From a checkpoint of a small self-supervised image encoder: activation gelu.
Rows from block 5 of a small self-supervised image encoder, named by matrix and row number. Rows with one number within an expert belong to one neuron, the router's apart. Each number is 128 + 24 x the weight over its row's rms, rounded and kept within 0 to 255. All counts start at 0. Numbers have three digits each. After the name is the row's rms in percent of the matrix's.
After each expert's rows are labels from the 100 images, of 14848, where the router gives the expert most weight on average: "colour at peak" is the nearest of a few named colours to the mean colour under the peak. Only what is clearly more common there than usual is listed. The data: crops of objects in photos (Visual Genome).
# router: slot weights (model.blocks.5.mlp.router.weight, 32x128, trained with AdamW), inputs 0-127
# up: expert up (model.blocks.5.mlp.up, 32x64x128), inputs 0-127
# down: expert down (model.blocks.5.mlp.down, 32x128x64, transposed), outputs 0-127

# expert 8
router.8 095:118144116154107101158141138101097132147122121153092109124102142178130120095135162184085094142159140165105108139139106151129154127165157141126154153122104114107120144090156117156148118171169146159130089068095089145140143120091129137145104161129141118156138155114149156106120117111136162140108142130125161138155103151123152122075115175142112115100146121105103120158108130074136110143132
up.0 106:125163151111121102178113150149181180074116089121118125096124128104167105097104120104123089106092136118115114115130163113130134154115113132094135120100148095173122151122123140086164162145094130136154116083131133103145124130120109149129161138124133112135095145109128180167135103090139128177137163152131150095086117091140098122162106140103112130147145168128133133162102098121122115128125
down.0 101:127093112120097144096136136126051103119136165099111128139122090118132141191157079136156093163144128143096167119105135124135142093122148140140155128125137126107115131084114140132105116130088134127147127140145137130074114130148129119124127144098117106128141123125138131090080135113092128123156154126125130217120130128120109127098083140142131166133114130192179155121104121128140145120100
up.1 078:147168109147140126139130123156104115140146112126143117128126149110060121133116127117128139152133101113100140107118194128110160155134157164192128100130126117144163158124124122153134126125188112144203105136131158098112137126081084132127111112128163063119083132130140127138128110130111125139098079108121111151121142138097141151150118148133157074100128153121126135137105170112131145161127
down.1 078:117105135135126119122144117094101115143126172179128112127078083094162129099152087084153077127108146126160102133124124150104118111132096127143055091130119118163119123118108134105100127145115139118165141150174180133095131100127128092129139160164141129119132151129136155118093117162154160113131142122131170127118128126154137133146181129090126110139129122129139156131097170118105109075137
colour at peak: black

# expert 20
router.20 119:149151130127080085102135124116111101149163116121139129103086125100090146133145104160158112139146127136141140102178115121066143172099103139151093097136126132139127158132148097137141109121132165142159134128132135118162131106132147159119138067163158159111103122149093112145105100119166121119068148188127096090096104152131143143117137125162098092109096162122119119135133115120111117143147
up.0 105:119148141159125150144127116105162129120161135119121086146130136120189132102150173175157169144129095134135075108120098084125126127126101164099179121110111118129091111087129133114111139127102123131118119132114073119142111134105170086127134144139136083127150139132153099120104168082114123099128155155113113138142140127148173101142125162138131145091139122145139138118101197134140167147104
down.0 100:127103164155103097123154092152135112171111091118101134110132136166127149113158112137130108125149142133131129073126133127126149151138133128098130144122095135086159121142131126117148135098138066109108155087110130149159120125118128130114119083158175138100121151153119138147118151140134089144149056124122103143164138122131146152110171156128127157179080124114153121118092153154185082139126
up.1 101:098138114134081143147125114143114114177119165095124107151156153090096127088103145125122090122093150106127132122128145112137168117135122142135180135133128112138127069131135156131118145137146091157144120133147126129147097105108115115131180175133125104138170135097154130123090100149144180120106160126099126125135168135156137065148096171111123148123093136091134128117178142140136128172098
down.1 094:145157131108122066147185094150157135123102109132132103104154138174132120137149097148162101084163085172122097102111122139152113096080129125115156107109115116134128166163156150161130072130163115152085116151130127125142139156126133132094084113140185130087094101120110114108110125124110134124118098149154122116127142118101117116152158140120120114156150143111131111125128152099145095162101
colour at peak: black

# expert 3
router.3 081:107123165160135101128137137142105124130091106102121166154121144099128140137131135110145133101126152162137112138115134174156164115155118137097151143153145116092097101099148150111098136135115092122134091096089119112090086124103123091121146104095126163125129076143150126125133187102146153159144142094086152121080169141124128120120140099169117155103145172135115131136104134096174166104103
up.0 099:122137102144117110138137133121108134116121152120157074143169146141123128143159143093131117102143113137113175180129147148082149159079113123110142128175111178159137109159157127155111137130171102150119137121156116130128127149102125124131132069125131150140130133179098128135166175179092136103105153059106094108120128101148127124080136129124134131131113096161146158128133095157125110127129
down.0 106:160130129139099108136122115151129066116144117107152135098124132136185133145105082171130123136097165109104127138145139091136104141113115088153148134139152103111124152127052138145115126134139127080110150144166092120143137119160146114082129186171107150137127121121119138121137096100149140121188099128145128147133110128157152138147109178147128138088110131135102145121130115173143084099129
up.1 107:140141073172124141135144141121142162117129104113125086142130143096108094087126141128143114124137128104134128138142137117126086079142128155101129170162145114111112090113067132142100107103127154119140164109145122122117149125164165132154177126182128119141137118148135106144114139153126163165146077161138175151089116121131129113157156110113138127160136100165093155128154120128167066137127
down.1 107:097081151151161120135145149121097149165163163123123148111138123122085123174114067138127146132152116166140106106122145131143155135147109145183131109139141139133149096132092100156120156161094110128091117149137118132156113159143138108115109129115122200093129126103161146168147088079164128088118134134122149115101140095144137091125112120152154151138147125105103128137089150108150117152096
colour at peak: grey

# expert 16
router.16 093:183165118096152158114102141127153158171137171095132106137129140147137089140131136167159092152134119080133140112134079125130084139162121100134150110088120152125129124142120145088136076146163157135131156131134114087084084130168108157114130117125142077111142114128122124124126128122126126148165127158088125104146071113123145126110137159132108125119140076098117125112134105090132119123089
up.0 098:143102112129181165114069168131093135089104131125106163150119098152117128121148101121118114113137130165122163104164139120131156080187158134144107118135134114136094134115118105113144141142116114133145075128106130143047140192076141137154115129103117125137139115152127116141113106162134120124140130128131144109114140176122113096139131094133110144113138105133129126160111148126133181146077
down.0 101:083091090179124123149115140138106144090158115138141114101143142084095121143136120112139088153134094163069167156111140177151110146099169105114125154121101123112125125131136156115103164173118135127128123130105131170128073112124141114097152175142158116135096110116150125136168146157129123128136142133137104130120103112121160104149130101122121153109077139166138098150100106111108166121164
up.1 094:089162139151136136152161148151080126129127115137174091139109143142104155125149146087151129124124091134103148093109087097170124152126095083125116152112118144142142114130145131141129152099109140122171107180137127134120133122148133144126126158138064160117134160168148133142147119149110141106105108079096132131094068133114126130121115123073149148085119130105100159119128095097114132083103
down.1 084:136153131105164149106126089115149141150118144139164135173127100103145100146122099179143121104118125113114121134150147116126126083198131117127165121107093148119098114159098133118157130137123092124097140104120102112097176115112101112089131151111122095118102083082141154141143216115099138142154127165130135144116144128132103130100179130117113114124100115137104124132102115103158104141100
colour at peak: black

# expert 19
router.19 082:122153131115130115119125136133126117137060155129110104122154146154136112153110144104142083148132107122151093149128138158160144106141156145100138152149112150104132126108167179143127168139101103126114118129148119137095138135074162090123083167083133096113143122112116126141121145117169197145154163137147144140116082146135121130105139130147117168092119138100122174117129121136171189138099
up.0 102:054133133119122126091125124133138081132110136129134125155124107176134113111147104126113129116104121135153128087134162118128117101110121108133089147113129160144123092147092129104106135134182102141147125122102109128146119122147160110113107166140111150169179116155146083163138100148100125123172149134090155112144128133134123211093093107133118083120147126128096160151103114106128103108167
down.0 101:117099150106105167180179166170107119114131119146126109122109129133139132126140103150079142121159150143152104109153135136126137092112139140156153114108136072102150134128088103117193151118131116111125124125140101093147112115098123145137175162134102136131092112121138090131102087098106123091120108145101116122114138128084076131185141143092128103129121145129172109130151141088119162103120
up.1 103:135120133135155107154148116121128144121177077127096141123130119173123204151144150132138115171103071156157116112103158108132158164134132149105134137137141142135175094144149171137121148123147090166165133108158129113149111110130118138125092148168135118152127144138139149111156119104127129160080130127201170102114125131150117136148135146143137135084102126113134108167146138094109097121126
down.1 115:145091135091115131110119126095133150108114141128119152129108117124091094162164079119114137098123184127139133142109111109124122152161115109112131119141142132105147116103107120101166129168141165110133133191126088105131133144115191134170132100101119147128106111091173105132134102125167121137127119133116139165093135165130142097090086118128145124133136162131072189107097111155128120162119
colour at peak: grey

# expert 26
router.26 087:139154109116123140125141147155121095179133183122105082110100109138102125138165121145140112156132131116157103083138111130136106116157122160122191119115102118122081133087124123147084136156120121107127095117102101118127124170146100118093094112183177137122158132139106101149097140115116130136131147113102105120105164128064164148108122158137082135106130125123132139117108112113151149150078
up.0 095:090118116133120117123154162132107120118128130150147122095121082148123130126166121127140150116128147112144149140128135134184095124088140215091124160137100134174124087162127124098134161131120132090124111106153108116128157141160092079121158117142084125135109155153117141129138117135105135112125156122096094115080133130131120123126125121064107148106137094076145132169124167152127154094109
down.0 097:171140115112098144164130113133086145141089108125106142124116082146169135117116161134067130097125136134068136142159119113083145137175145134142117101110122147135141141117099080123158116131092100133134168146110136175126138151101130148113129096128114135118098120124168162156110112145141134163157104152146182104145162140111139077119130123145160107161085107129151135092116113148155118132101
up.1 093:141178115121093141125097160098175073133126130136129134143119106130128094143132117174140126097133133134168134125111077085127131071162167180115101115166115180119129129121204112110124108136113139153088093120140126132130109146113075114132132152090126128156121142146114093125128111124125116149092160164145135121117118129166155115152134148109128151137154122139134158105128137125088166120143
down.1 089:127116152169165136119139109144111152115092104159133181079119105152139127139122160120131126160123137117109058112112168093169137121105121127139149124093161120119180148093061139123126154099128073133126101119127106140138150115101139152119133092122094130118082120114162162137132119107196133127166085120122154145111123143115115140146119086117115121105109131097151133115118144145147106129141
colour at peak: black

# expert 24
router.24 100:140140079143148183077113136150145122142123129104128104090084110121102071122148112174122093141136112128105101129109095151103134088158129141123142089107107115111102140093112089159151143129112124125114122092123106114109150141143104140143080145106195091109129118091156132111143151110114093136135089102119165119098140127099131137121155160134110171124145105114146114154103091125098121125093
up.0 099:093130120153106145135131140126169136161140112098136116095122088116134143138125141093149130118124073107099155088126102127131194163158128123116108142074088076139128163155116134116118133138138128119164074113185135140116118134093153152109189107129093118122113137139113098101122126155160119140130129142135157107140162125164152136143098129153126087110124109126094079139116140175156133126114
down.0 098:108122123131110203154109082139126100124104149129168129131175130151109128112135101124173150164131135124167105114099107144134143112129115125145137136138143115138100134107130115126110102118125132148163080067123078057136126126140123157132165151125097140136071164123133113131128113129113105123142141162145180114131137107183108160149126137144149130127119120086115104154115157154153152080123
up.1 092:078119139153159127112153132143076119111115130160147126120164125107132140128096078142126068152119131151109160173103161137179129119225087111093138092119153143159108135108132152132115092106124121128100140121098115132124106114096118139144179124098122133126141124128129135097099130142147162111140101112108121160160097118124131109151142107157148132122107128164148108129132124118135131068142
down.1 094:109136127135120128126134156124141071130162141174132126140139143167067133108135109117140110122119149126116118142152112124153123084118130120131160125095124116088109115127159151100147137127101116133137117111140123138055141106098142134091102142206113129141105086132128140180094064142111148123122186134128114126168128132121134108072101131141123114080131128132164165171129132129117149115124
colour at peak: black

# expert 1
router.1 101:149107150145099089149136083152128133135132115119118189166146110117091111130106152103125126124129128084121209131123163154124144136121127145114081159143132134120114122143145100114120131124084091123159134149121147180088123085094153126141154089125118148118133091091124153116142152147135140117132135119095150122101069146151113130112119110145193080106133137161113093135134133141145151129113
up.0 112:109139109128117103138131114124138156122131125126113132106096108133184135131145169161133134168132139159112126091136121156168126126134125122155161110116130106097156136129083125108103158137118139127150121126101118091132097107128096107154139104129200157079121147144126099126148129115074178188089149141089100130140161164140158096103123125130083141085125137171134157122145144080129122105136
down.0 106:152115120120125159126134106127131129113106098108190158117146144158114133135109112068058133138140134125123153138136156136120101139178128144112122114130138145184082158166188138129140144125125128131141152122125103124101107123130100149130141121099134130128119120121133128129164133102165112083144140152126162117133089102121120209126127151123168088145119145120083110132146115126151091065115
up.1 080:144159067144130131142086133148107114117129119140133127151137144094107105130124096105129099144123117130136090151063090143082131126140108117137131132045086141125157156120156133131138129149156140101124163166113137122142141140096146131096123137131097115133120157154128150104136113122106165111137134155115192124121076150150116133162088117165084134086141148136163176124130119133157110125135
down.1 079:100143139141159121154127148128109171118125148132174129171115142126146135102110181171133148078120148109130123146106111156171179125183162176139171120149090128127146137119146140125110101133117103143142121090095092161134123115135124182113122131133131119119171098136143108132114061149098121135143102108137092132126128173151158103122151138107128165091088098096138127125138115101135129145124
colour at peak: white