A small self-supervised image encoder, trained from scratch: batches of 256.
Rows from expert 26 of block 3, named by matrix and row number. Rows with one number belong to one neuron. Each number is 128 + 24 x the weight over its row's rms, rounded and kept within 0 to 255. All counts start at 0. Numbers have three digits each. After the name is the row's rms in percent of the matrix's.
# up: expert up (model.blocks.3.mlp.up, 32x64x128), inputs 64-127
# down: expert down (model.blocks.3.mlp.down, 32x128x64, transposed), outputs 64-127
up.0 108:103067106154170156112111117159168122155076093194105151110127094175172116162132123105094119101154156110110107187140119110129145137132117131132110126115137113125140097146143142142107125119146103
down.0 106:137130147140087136137152159126132176174194168073141140081144115127124134152090121148160130145123136108122104113111131174136132100078180127121119102144147147131125158123146094141152118133138135
up.1 099:134140108130130148128111150113105091140101128141118118148147137125122129127142099090163125136137096100129153141122169130158151109136134126131112133080145168146128116123104138133116157084144147
down.1 099:139115102142156103111126130157131115131198145130156112118138113144115117134121180124073097105076158120132130130136107117083135145132128151118149173143137135129122157165126115081167148110115151
up.2 083:155126129136164136160115118082121109142152137116132111128154175120162105113097157140132153115200112142150136149122130114141163072117154090146140075118146091146127086101182136125147124129136147
down.2 090:129128133162120104158097130154161128123123128126106132142146160126123166165169088122113124075112129118149116153109149166160133157162139129140136112131117149115110141091170148095116109131141133
up.3 111:103071105100132137130153180149131130122103135142134086126123114160109102145098116108126136102124137141130136151139169121118113104128142139156127098115153139093116168151138146109166124157135173
down.3 106:127123127111131066118116155078090088118124126149146135067107138096122114071117083129154142103130089124151146114114121131129140122162105111111156103132072096128123122156162133102097084128129135
up.4 083:121117129148133126125165128084106096136120140173135142155116130167135106142119164116164103067115129111171150129094061168092165080178103141168147133099098131106101137127114146129152119165104127
down.4 091:114141110146124099150124142138146121139116118120143130134133108127123091111128090080119166161137139128085150110129147139164120161147159101093125144119157139174148121113124106083095088081167127
up.5 105:130126148143099137146105173124127129161124161143119131126166155149126095162126135172098145125144147137143150128156086134123180129162099134140110109118106122124106118087107152113159195125105112
down.5 113:151155097147111110106175102141120139118137104126155143134103147116117121092108066103124176092124126143137127105178124126142122131098122106105130131136095172128163136185125154106135095108136181
up.6 110:143128130096170170133118148130163094054172125121118094137142128124127127167110109161100132111122129100131118140116117118118170148109183124162178141151119138123142152139131115135142117184141104
down.6 113:131124163156120139135118146167082125133117126161132128104102111149116111118144119111104086108155133146113145129095159133124105129102149128112142136121133112106130122174169133100090102086151145
up.7 082:155097147099118143108096124100089118152136147096114130144085130086129184128184119124129142138105168113116081154087119120091121138104091136131125129103107098146113111102108153127121119079103135
down.7 087:136176104193117107127124142160112163119119138161157115150148148133148113136064107130122153096131157121128094111139123137101103098165168143138147122144116126095098115118106132126128132135146116
up.8 092:126123116180153152089162133118141101119182104099150157092117116135147149158151136103114124138141150140129119140136068100109097143108108123147133149089111073128157113121132121107128108106105119
down.8 097:113102149125106105165139167159114124178116113131132091109122112133128177138131103166129200134127145128069146128130148140093126113119150146151132146141062145165118131134150154119175135144123105
up.9 112:111124113138154092155123132109133150108141158161121110075170127147142128109174125132134121108120139131139108110128093138155156096154150091140136124139152126067126107143108123129140128143121143
down.9 107:123100124125115120122126192140130137145098098090143155100117148133142073109093110109135141117150101130109113109108160138131125128158109131123192130096140109160132126142151092140132111151130100
up.10 111:110108137168167175168113125126104129108126128131138123143138111119112105150125142137137111128124142136131173131139118047125154055140127097148127123124124153068092146158089151122144105101106116
down.10 111:146175155143136079095088149121151133104150134133122135120114138141158164085136144105085090141126117148115144099140135175106130184161152112116137131131111125157172118106151118123101131143092129
up.11 095:125119125150112117083093105128157099159140130169135129128116129067141122178133139132109124154129152141126121164131134131089127092135143138129109150150087170092134160165126122096167111127167130
down.11 095:099128108109112128156148129141125186109144118121120147116130118137100165080116095108099153072141107111131116097131122179110122103078140135116115109132138121117117108127125121137126130097131150
up.12 101:130134115185168117134074087136125091127137107126141116138110122059132152072109116148087152126112108063145135103094106148068145144127110122142116132103098138164130162122120125151126128125120134
down.12 103:128132105079111152126136141066125185147111154121128126104141146160112097170136123131136128156119179178175130138137135124115145147097093149128156133171107129116131105164143121122186169121121145
up.13 111:136130095078099124132146114114132132169094079142141153156079144109126123096122106104142119138132072118088118158168182147128119072145129118141120155109105153140116125118128103077115124096128118
down.13 106:106119115193134100079134132125132127098105180078131152110112107108121148132098130138110123129150167147146118109119092122145090193129148131122130141125147100128179114113131120164138134127117161
up.14 105:148144122121077124118120140105088109136137100134144083176119139136134135107149096170083129128108107116128119123118080121128174118116109126146151089129165131137104100129144117140102124110133139
down.14 104:103138091152127144122147114133118127120110169124155126122161146091165149121130152120153132127140139129103140148154136125137102132101100138117161116057103128121100124166135173148152090146126098
up.15 091:129119086128140152110126113112115148140141091076125073182117135115112126126102101097143134131148120104163132130128128137131132155119168144162150108130110140115123131136117123112130112056133128
down.15 103:106128133134149065085102145113112110108177112128122148069140118134187127133149126145100132100111134125122119081129143097126137111135141118088106116126112129107074133116155070125104159129125118
up.16 099:093127113153089179122113120106111150106108106147130121135139145106138114110145148105140125129132134093087091124101186132129139121127102151105101141160145151145188165126131132157106112134118125
down.16 100:073149128126158127124143143176108100135121139115138109141098141150129084108069144132091127172128141134151130142128094138107135133127137127156143135063143118140080143128128128093144167088130113
up.17 082:113153125118135153131152156098111106144128129153178130143163127151153124090124145124108124110157147154104122114138103087118114136112184137110127127151187057133125106162141109141139114129119116
down.17 080:151150140162140124173143126139098136125122130110090160127110135133151161129139106129131141184075171123124098116092117152169091113188157122147088128154114132153128148151152144083150099180117144
up.18 109:128127146148114085109124107159121128120128082089134131152136106128125118109115103133148130085135145116097143116131079116126135159142126117157132134136119134122078107138131185143175113120155117
down.18 107:147098107114141164105135117089121136138077159133112144123163153118134152131126133135148142196128147128131121096092150129107100186143123155104101136133134128119131133097095103102095142135149172
up.19 093:144129119127103123058161132085140115126128110116133132104128095092086140160146116096151111114097197178081072118136150134119129127159119163158123136090104149134122111127124125141115115113148162
down.19 108:091129130127146088155154135132095138111147134106140136189134088104115122100141123137103160136101094135129130103129115109129095132125115160117135083111133126124139151105111133134162116129098168
up.20 104:140161139128158162156078127110110133130164177129105133130125151124106145126133120152122151147162154076139177128118091144131129161087099160152108146107130099152106146108159081136167170122153130
down.20 105:145133111138102130134123155128112142140141173127144131125089149121140112118174157134122056104093108185143138114118173133129127107130120115098113178160113148102120096208142158098135102135143128
up.21 076:155099068118116130165100147114132104149173088115126128154128071132091116133166147159102097132155089114135165173119132126130153110099111092125129117119157147130141155093113143145104121111177099
down.21 079:128097168094152118106176128117090123115109150121154101114124216145086174127119127102178174133127150185120137144103133096102133138111144145120137094127071110139128130124120087127092125119137108
up.22 115:123110153100110073080149133133110154151120153075136126110093151117098123138132100161116131123098113111112125120112152122129085182140165149139122136076110136161104116136148083121083083139113153
down.22 115:137170102157171150131097079110165123126119096142092128134140134138147134177143159143126139117151144118108123163140120075144163115113101105139167106131133091110122124137124153128161151114108111
up.23 102:120131133101116137129157167123129119117111117154141177092135136133105151197113121147124132061120170114100112146101119137143148145080137106132123140138124148162113077147127097109098124092142118
down.23 098:138112137154148112104072129155126112171128151103128080163125124110131127093132112113122111125169101144149133123153161107128100130100165144103104102107111126121126162091146157134175129142106105
up.24 108:118151122100147125129135117140178183101067118139152145131116138135113130127113110108149138100103137107193118173130108102161143135135158153145094161145137100119107141127112088103138119111079131
down.24 105:155150153131111138098108115122115132128146118120135113138120096116172123145140111137142127135162172171099177125145156117125121167124160154049138126128125163119148113126150137123130168117175178
up.25 106:124121130093127170094154057137185126128104148069129173158144185124123110151138111139119141138121148128135137126106189131123106158121108118137126151120085149097130190147109119102151107086126138
down.25 112:099122154142154077172155152129144150140127137159120125124112137117181151135110098108120078090176117094131096147161081096122116128117154172117111112137144096117130134107127109077141173146132126
up.26 111:068185100112123144135126149129126139136115129149157122095131158171120123169116177119144127117138138135151158149128133173157169119170110149117124138180127160090123109108142168153143149139112128
down.26 110:120124144153152065122167123117113166156135089116152091163149145135129105094121065132129122076120165113139099140145111127070159121141100125137134109108109098133126116123129130138109156101113076
up.27 092:111097116140129121146151113164147113161096165116103128115130160120125143122143183141140098122147158190155111108128165113143156109130171117106102156124094147156068120097123103120126161176146166
down.27 101:110149131191143056113133152149133140104121132106155123128079139120130111128145044095130106107105135131129104129124119102110105121160117151104129133132096105113130137141121115088135108122094110
up.28 098:122117116154150127143145112089123082134122145114149135123151115130102130154131083136113099126114106180188135085136141145154141056107121155166134140166068138135128148177124120152149088128167134
down.28 104:091146120142125124060110149109109109122167127120129147116110087106191109110133156128128109138079146131172164129147124104127100139129127089150187134130120160128147126066146156136095129134134097
up.29 106:199117113086085150098106105133129151124138097121157142165120125107125135134162161130118117079139113128128108124149192138109119103138144133112105095115116135101120134142124123112109139108178158
down.29 107:137146119154153119134141131128138143123139058104085133149129104140145144126119125148121146107068135098129065104085082127098113140148138109153162076132134064147101119138110103129125131121090141
up.30 070:200138111116150112140161166122163132071144145173151184160146138130152125147172141077131057105122159141125122139166141087140105121139086115126128152073125129085108124113106165123137122134155100
down.30 085:111095139109130133075132095105084100174158103127143120146109123103138139091090124130075137107162091162132132124104118129105107128149148171091112119164135123108103120097130107084096126113098162
up.31 104:138091191096116118158117132144119122142115078125122133112104120120128159158166125131128126135101118199136149126142109125123136109109140155057124123162132093124132136169132134106118125146168137
down.31 102:111102139181127109125144105153135163104137166128129130161134139139112174133129108126126107122130165137120133114152167143103152120174120106174120133090150149157155127142100131121154137122102125
up.32 104:096145129126117152127156090136117144104124134088128171159122097129142134102102115100170148132116126113137127138133142159133105119135124152139194133146167117101115123137068150135133191110137116
down.32 097:180088097126108153136131113150141115140086191120128113177158109158104113108128142110106108182126058106135181133128122096122121141153152139092057152110150144126157152109149108164109133103115147
up.33 100:134115092122155123131107138129157071111137146126130123120117123131090137141117123124151158094151151101130154126108160124080134110093132136159094145138133060114129133135132123065125132171147098
down.33 098:096138123168086104108146110114082128123132115163133111155101135101142094122107129144109102135109127118144124112117141124144097137133156156074132176158127176121069185136151124125138107118108167
up.34 108:123121120081139066135121101136130171096156095132135119135076131205155140172115127117107114138151136113100148126125084135136124110182158086165187126099148129127118143154149162121118178127106126
down.34 103:124086112167065118096150162130120126124114151123156170122132124093128119100123157168161131148143123149129141114145082142155103108110113154070092122137150140140096117118118093142150111135174111
up.35 093:140109127070146120109137148132120128134135172092146127101127101134134168162119146157096136092131096116090142078151112127129135090111093132148196103146108141104133175129143113136105093096112126
down.35 092:101115149188152113170093137126055128156098107153113141166161104126097128137104161129153167169109125115141133106105071160106112137141130105132129118132135120146090123096124143066132153110148071
up.36 101:100140117142142139123104121118070112151138125156114126184136093108153107131109127124113125133131114121118153131090062156093124148115115065100132143149143151145123119128150131163126181071155059
down.36 094:125128119106105138116204144102152141128124178121106131092126120139072120112127164184125112121159115125144112109148188144132144134096146158165086109116102122113133126167128158152107065133097140
up.37 112:082129161119121097121135100109115180143102159139123116127121126129113121145111157124162144105115094165128141119112170124109133100104158121111171118150127168120113162097167104087103137111140155
down.37 107:110104123097156113124093113118102124161091188129083165123167144168120109132116116077117140144111122119147108106083147149139094166100129107109141157160087162112129145136128118106111113122140151
up.38 096:133130149133124120137139106151068118154160130147105174089130149117144115144143168165128110109065135130139156153122097138120107134116121135105116158129127177125152112137100084149133130142135124
down.38 106:157119162122111112138118130152174143143145130108129131120101117153099155112093112117086148120175123142129143124125172144115188136133117111152141160139147099081142131122128162137144157119152090
up.39 095:113121086124127150167128125162125129108152095137088086164104126147102132117104113121113133073099121160146131108158096157100127158141124148143164090119178142093142165169142158148137145126148138
down.39 094:138133149134150099144118122104089145111147168142152136107163112104136109141151137122132118166124120084081129140101110128129167137132106082112122147129103117160113112129129077119112086127121134
up.40 102:149179138144140153078125150111140146175116116123131137149091120075084131101133087133156089171140137119140132167167119167125125160128113118099127176143122127139104157129118123139154132078091134
down.40 088:117130081134112127154149044132129095126168151136117113141162107152092192140143179131160129094118107151130133126108161106146118174136133133159104110140162148140156101150119131111111154132146155
up.41 092:136128120079118108090123145142109088108145134129122119153167118090170109152110121116143191082105112105103135101150127130160144087147150157121175131129118116127126162129112135116143173136098126
down.41 100:140135153159132144123105158130118111131155109140112138108090127145115114128107127157091047129122133111126131147103108128091141128128128059132128134141146126135118084166128134113104113124140114
up.42 113:158086137149115122153126153176137139103156126105115104127160101148116128101157136078111153129152098183086128152119137129147150163130131128134130097157107169112118140116140107154104112150148142
down.42 111:141142117071100109135194179098118094100108108133122102143138126126146107144186118169147094153105130111118118100128147161130174126143121128128158092104113083122118157149127141067141124097128093
up.43 109:133142090150152121172154117135174176169137124139112123127138127103145127104110131164113133104125128153152132146144128124092131120133138109085159119163123209115137155126120120119150081115106123
down.43 090:130137115143103112126145108138085102113140122090149083150100143128089142130133128047107131112182131141147126098143128160137147135135127129187118084124094066167127102131129095122103170103101126
up.44 107:110126141129131177096130174102131115080146135128128114146169108109113126096131121168129116183096102091140122154104135142114117144106145152168087122118156114100162127154054087095104095133082070
down.44 111:129157114085125113137147135194150162136146121130084150125135137130134111130105138145135137073148130158085143117162138111143140134083120101122169127114076119081121111138181147159125135139129156
up.45 107:079159119126154124134154147093135139119123120120136164082131107107119123126133120196121127151157154124091116108127103172157106119117156108175097117134163143122121123124110169143125158170107131
down.45 110:140109125114148115162122161143134101125094145097081089151121160109081158127128108135168118132100119150142138111145120081107144171193109126129134146125122074123121122137157148157122103097149088
up.46 126:114132124104098143110155182132156150122111102099130156106126143101130118127111111114091145133132108090115090133132147121095088160109162130145118163082170164127154187122133176128123076123110108
down.46 117:137135139118129147145066130138128085130160129126152143145118133126105145125099130174133116146137132098154140096158089099178133104113144129111158127191084094138151100139133122148111167127125171
up.47 103:117142159140129171136108104107127132137129080093126147122141118151119103124047137176117127136133141111145170162173109126099126164065131116115133118115101151084124130113137138136149157130122127
down.47 106:076119164128134093066124140156131131130166172126115100130143197128128193152139114122131151103146137137094130106141121130132146112133143094117092136121134130093132150104165140141125131110144120
up.48 101:135117109125107113136120066096102126133157147129124117130135153150114124146110144162143116173136138112175091126144117164087109108115124057132094092112119144098129164100136143158147116105125073
down.48 095:079123151148112128097140190096154116111104124115130149117113145118132150131118138108126153097150090117135189125167131111106119123111157159123125092105121115131125093120194118120139100137144168
up.49 093:134116118142119140175109167135115118132129127127137160091127117101144126125141078155137145126104112131093158128130116134134072108112150130112072122118139150192115127132090175136119119131147125
down.49 094:098167126130127109114111109116139142132148122134095098133129148132100159120112149138102164142146122100127083133120135099102133152143080116127185121148123103067125170125151137147132171135102156
up.50 086:118112121140158125134113182157109179126136141108092156122150151122129121114129146116104140141086147097133180095140118144143141164086117111128136144143072120151120115109136133155127118091147168
down.50 094:137107154143146140101112136080078127137080096156143088137120117126150099160114131100155112137141143108152122100102132106130137148160140139121127168149082155112103113118119144120117185120123113
up.51 096:130129108111111132036156161156090181150142132113118126149165151139161155075120159172099158135189132075134162128155095148139158115130126084117123139120139143142113155113119117177131130093138163
down.51 098:134107149115155133143132090139174075128132158114113104153126109175129109197140125131122128075110099144127136157128128116183111154099119146125127114116172118120100078127108132112126135157151070
up.52 103:122132119115148116136137111090141154102094139126149125138157135157165139108135152118129132121165131184114141128178094096112162121134118125095126100092193125135098130112087172127136125133098172
down.52 094:130124136100135147078164121145117152126129112148118106131138152076139074111120147107128162136134135093100113125132143152199166131141119090124150127122109132116099119134120062126106146138202113
up.53 104:146058096119156113107133131156136138114145148113117094132082090087120113113119163120141123124122090167126086132129137127145090148123080100160129123069127131131124159119102092142143129129120118
down.53 103:070174157094127108155084128124124087131115133086126134113159142152121122150142105156131148115124169096128138111111119119147173139122178127106124107149121122150146088116141141148109138139129099
up.54 106:163083122119138137151110130176162140149145135125163160166132133147137121081138165125187127109169117126164157144130125094117154126073076151161126124204153161158122095104119128120111143134141132
down.54 098:139128125126070141085175125138113101093119152092121091122132123091113117117133098166049149149134154117124136146167103120153160125114150119108147121092104127069109134122128129130134153149121135
up.55 093:128104135125119099136178134131123107125156131109130113091126139081144121124135176119102108121118085175109124126183128149129101146126109123129152169153145132112152149133102121140080135133094141
down.55 092:077117148109141123181093157129122131138124136106112159105122123142088115139087120133130117078110168076115125132102102129128146092159153085140107104135097130134133095073144128119129111126134076
up.56 107:115108160121128135115118140147136129064137088139105168097131113121160122104089128126141101110130145112161147141092121145108149173107111136153087129138144136174116105153111117142126152136128157
down.56 109:132125093107122104076119168137107177165122154124163081144202102125136137100174087102140132129128141140149114126152155113099130167119129089177156114132110124097137123114133125138138144139133117
up.57 103:103128060149175127122082129149144129130144141112121131150128122078116128121114139105104109145139137115131082127147153141080096153158131108121120131147154180154210115119138123121122126128103099
down.57 096:119167190081129163123139121122115099119117140074125118102124126184119117116142136127124128133136136154161106096091141128183149133089131152116108161105150092082122131126097141139151127119117180
up.58 088:167127134138145120084114144140141133129159176137123124120141137142116099180169127183127132128133187093162140105115122117086127124128173135116152129148060155119124175124151090148093111105118146
down.58 093:128147113148090102120127121115144131139068075156119117126103131104136162122134091137089112095138128140138147150112132119114134103151121103152132086105136111129128133120115068114155172143127103
up.59 091:115150125129116148118120130116142115113157113116104134096139214110112119164103133151126116153176111121121189159151135105097129108167118099155137119158142119082162131121170113141128099126148124
down.59 090:138148151149129146117121133099083124136121137179083132082090144131151155121157122120107117080143141125148145114134119114135119112170096080117142142083144080167170136060171122142156108126128119
up.60 077:120085108127135140089185144136115142119112116101110150134161133125129098119121133115135114090131143096085177129115149144107127132108166123123114133156121141133125144055128157125116181115153147
down.60 072:124145131108095165104089148133124149143128124144129140117091113136194108127125120109127093140168110158121105141126124097112129123157140134156175132112143122142120192175087113104113117121129109
up.61 073:156124125125134113123125122113113086109098155128132082143145083118122158127148124128137134139127125128130162136139119170116141136097092079139134096146122107129117112095139121135120092122082117
down.61 065:163174153125123144119115118067187103121113133132126162135148147162110124132166175146141135187119127144094104081126084130142150125165162130159125177122112147148135111129157125172158124163149111
up.62 107:152119158075133095139171107104099129149112109124163108102128116171118106113134132111116105131139127161095145142128128113199123116122136143148150129141147088165132126142174129106146110182104100
down.62 104:106132101191126140150099145110142106167126163111071149077151152110152114154129097140161120150099144122088110140106130165126129128175147123141131133110141129162149135135117148117089129112124116
up.63 091:144111076128107119119155119161145152071127099162122126147109116102101133114119107105140103120133141128097164173109148157097118120100144124117138135119141136137159116134142152097088137114077133
down.63 099:146120148114121146100113115099089091162136157072159134126126125085142118118107175170098117132166080160137091153142122101161102128146126124141154094108125149084125128108134117145125154107104153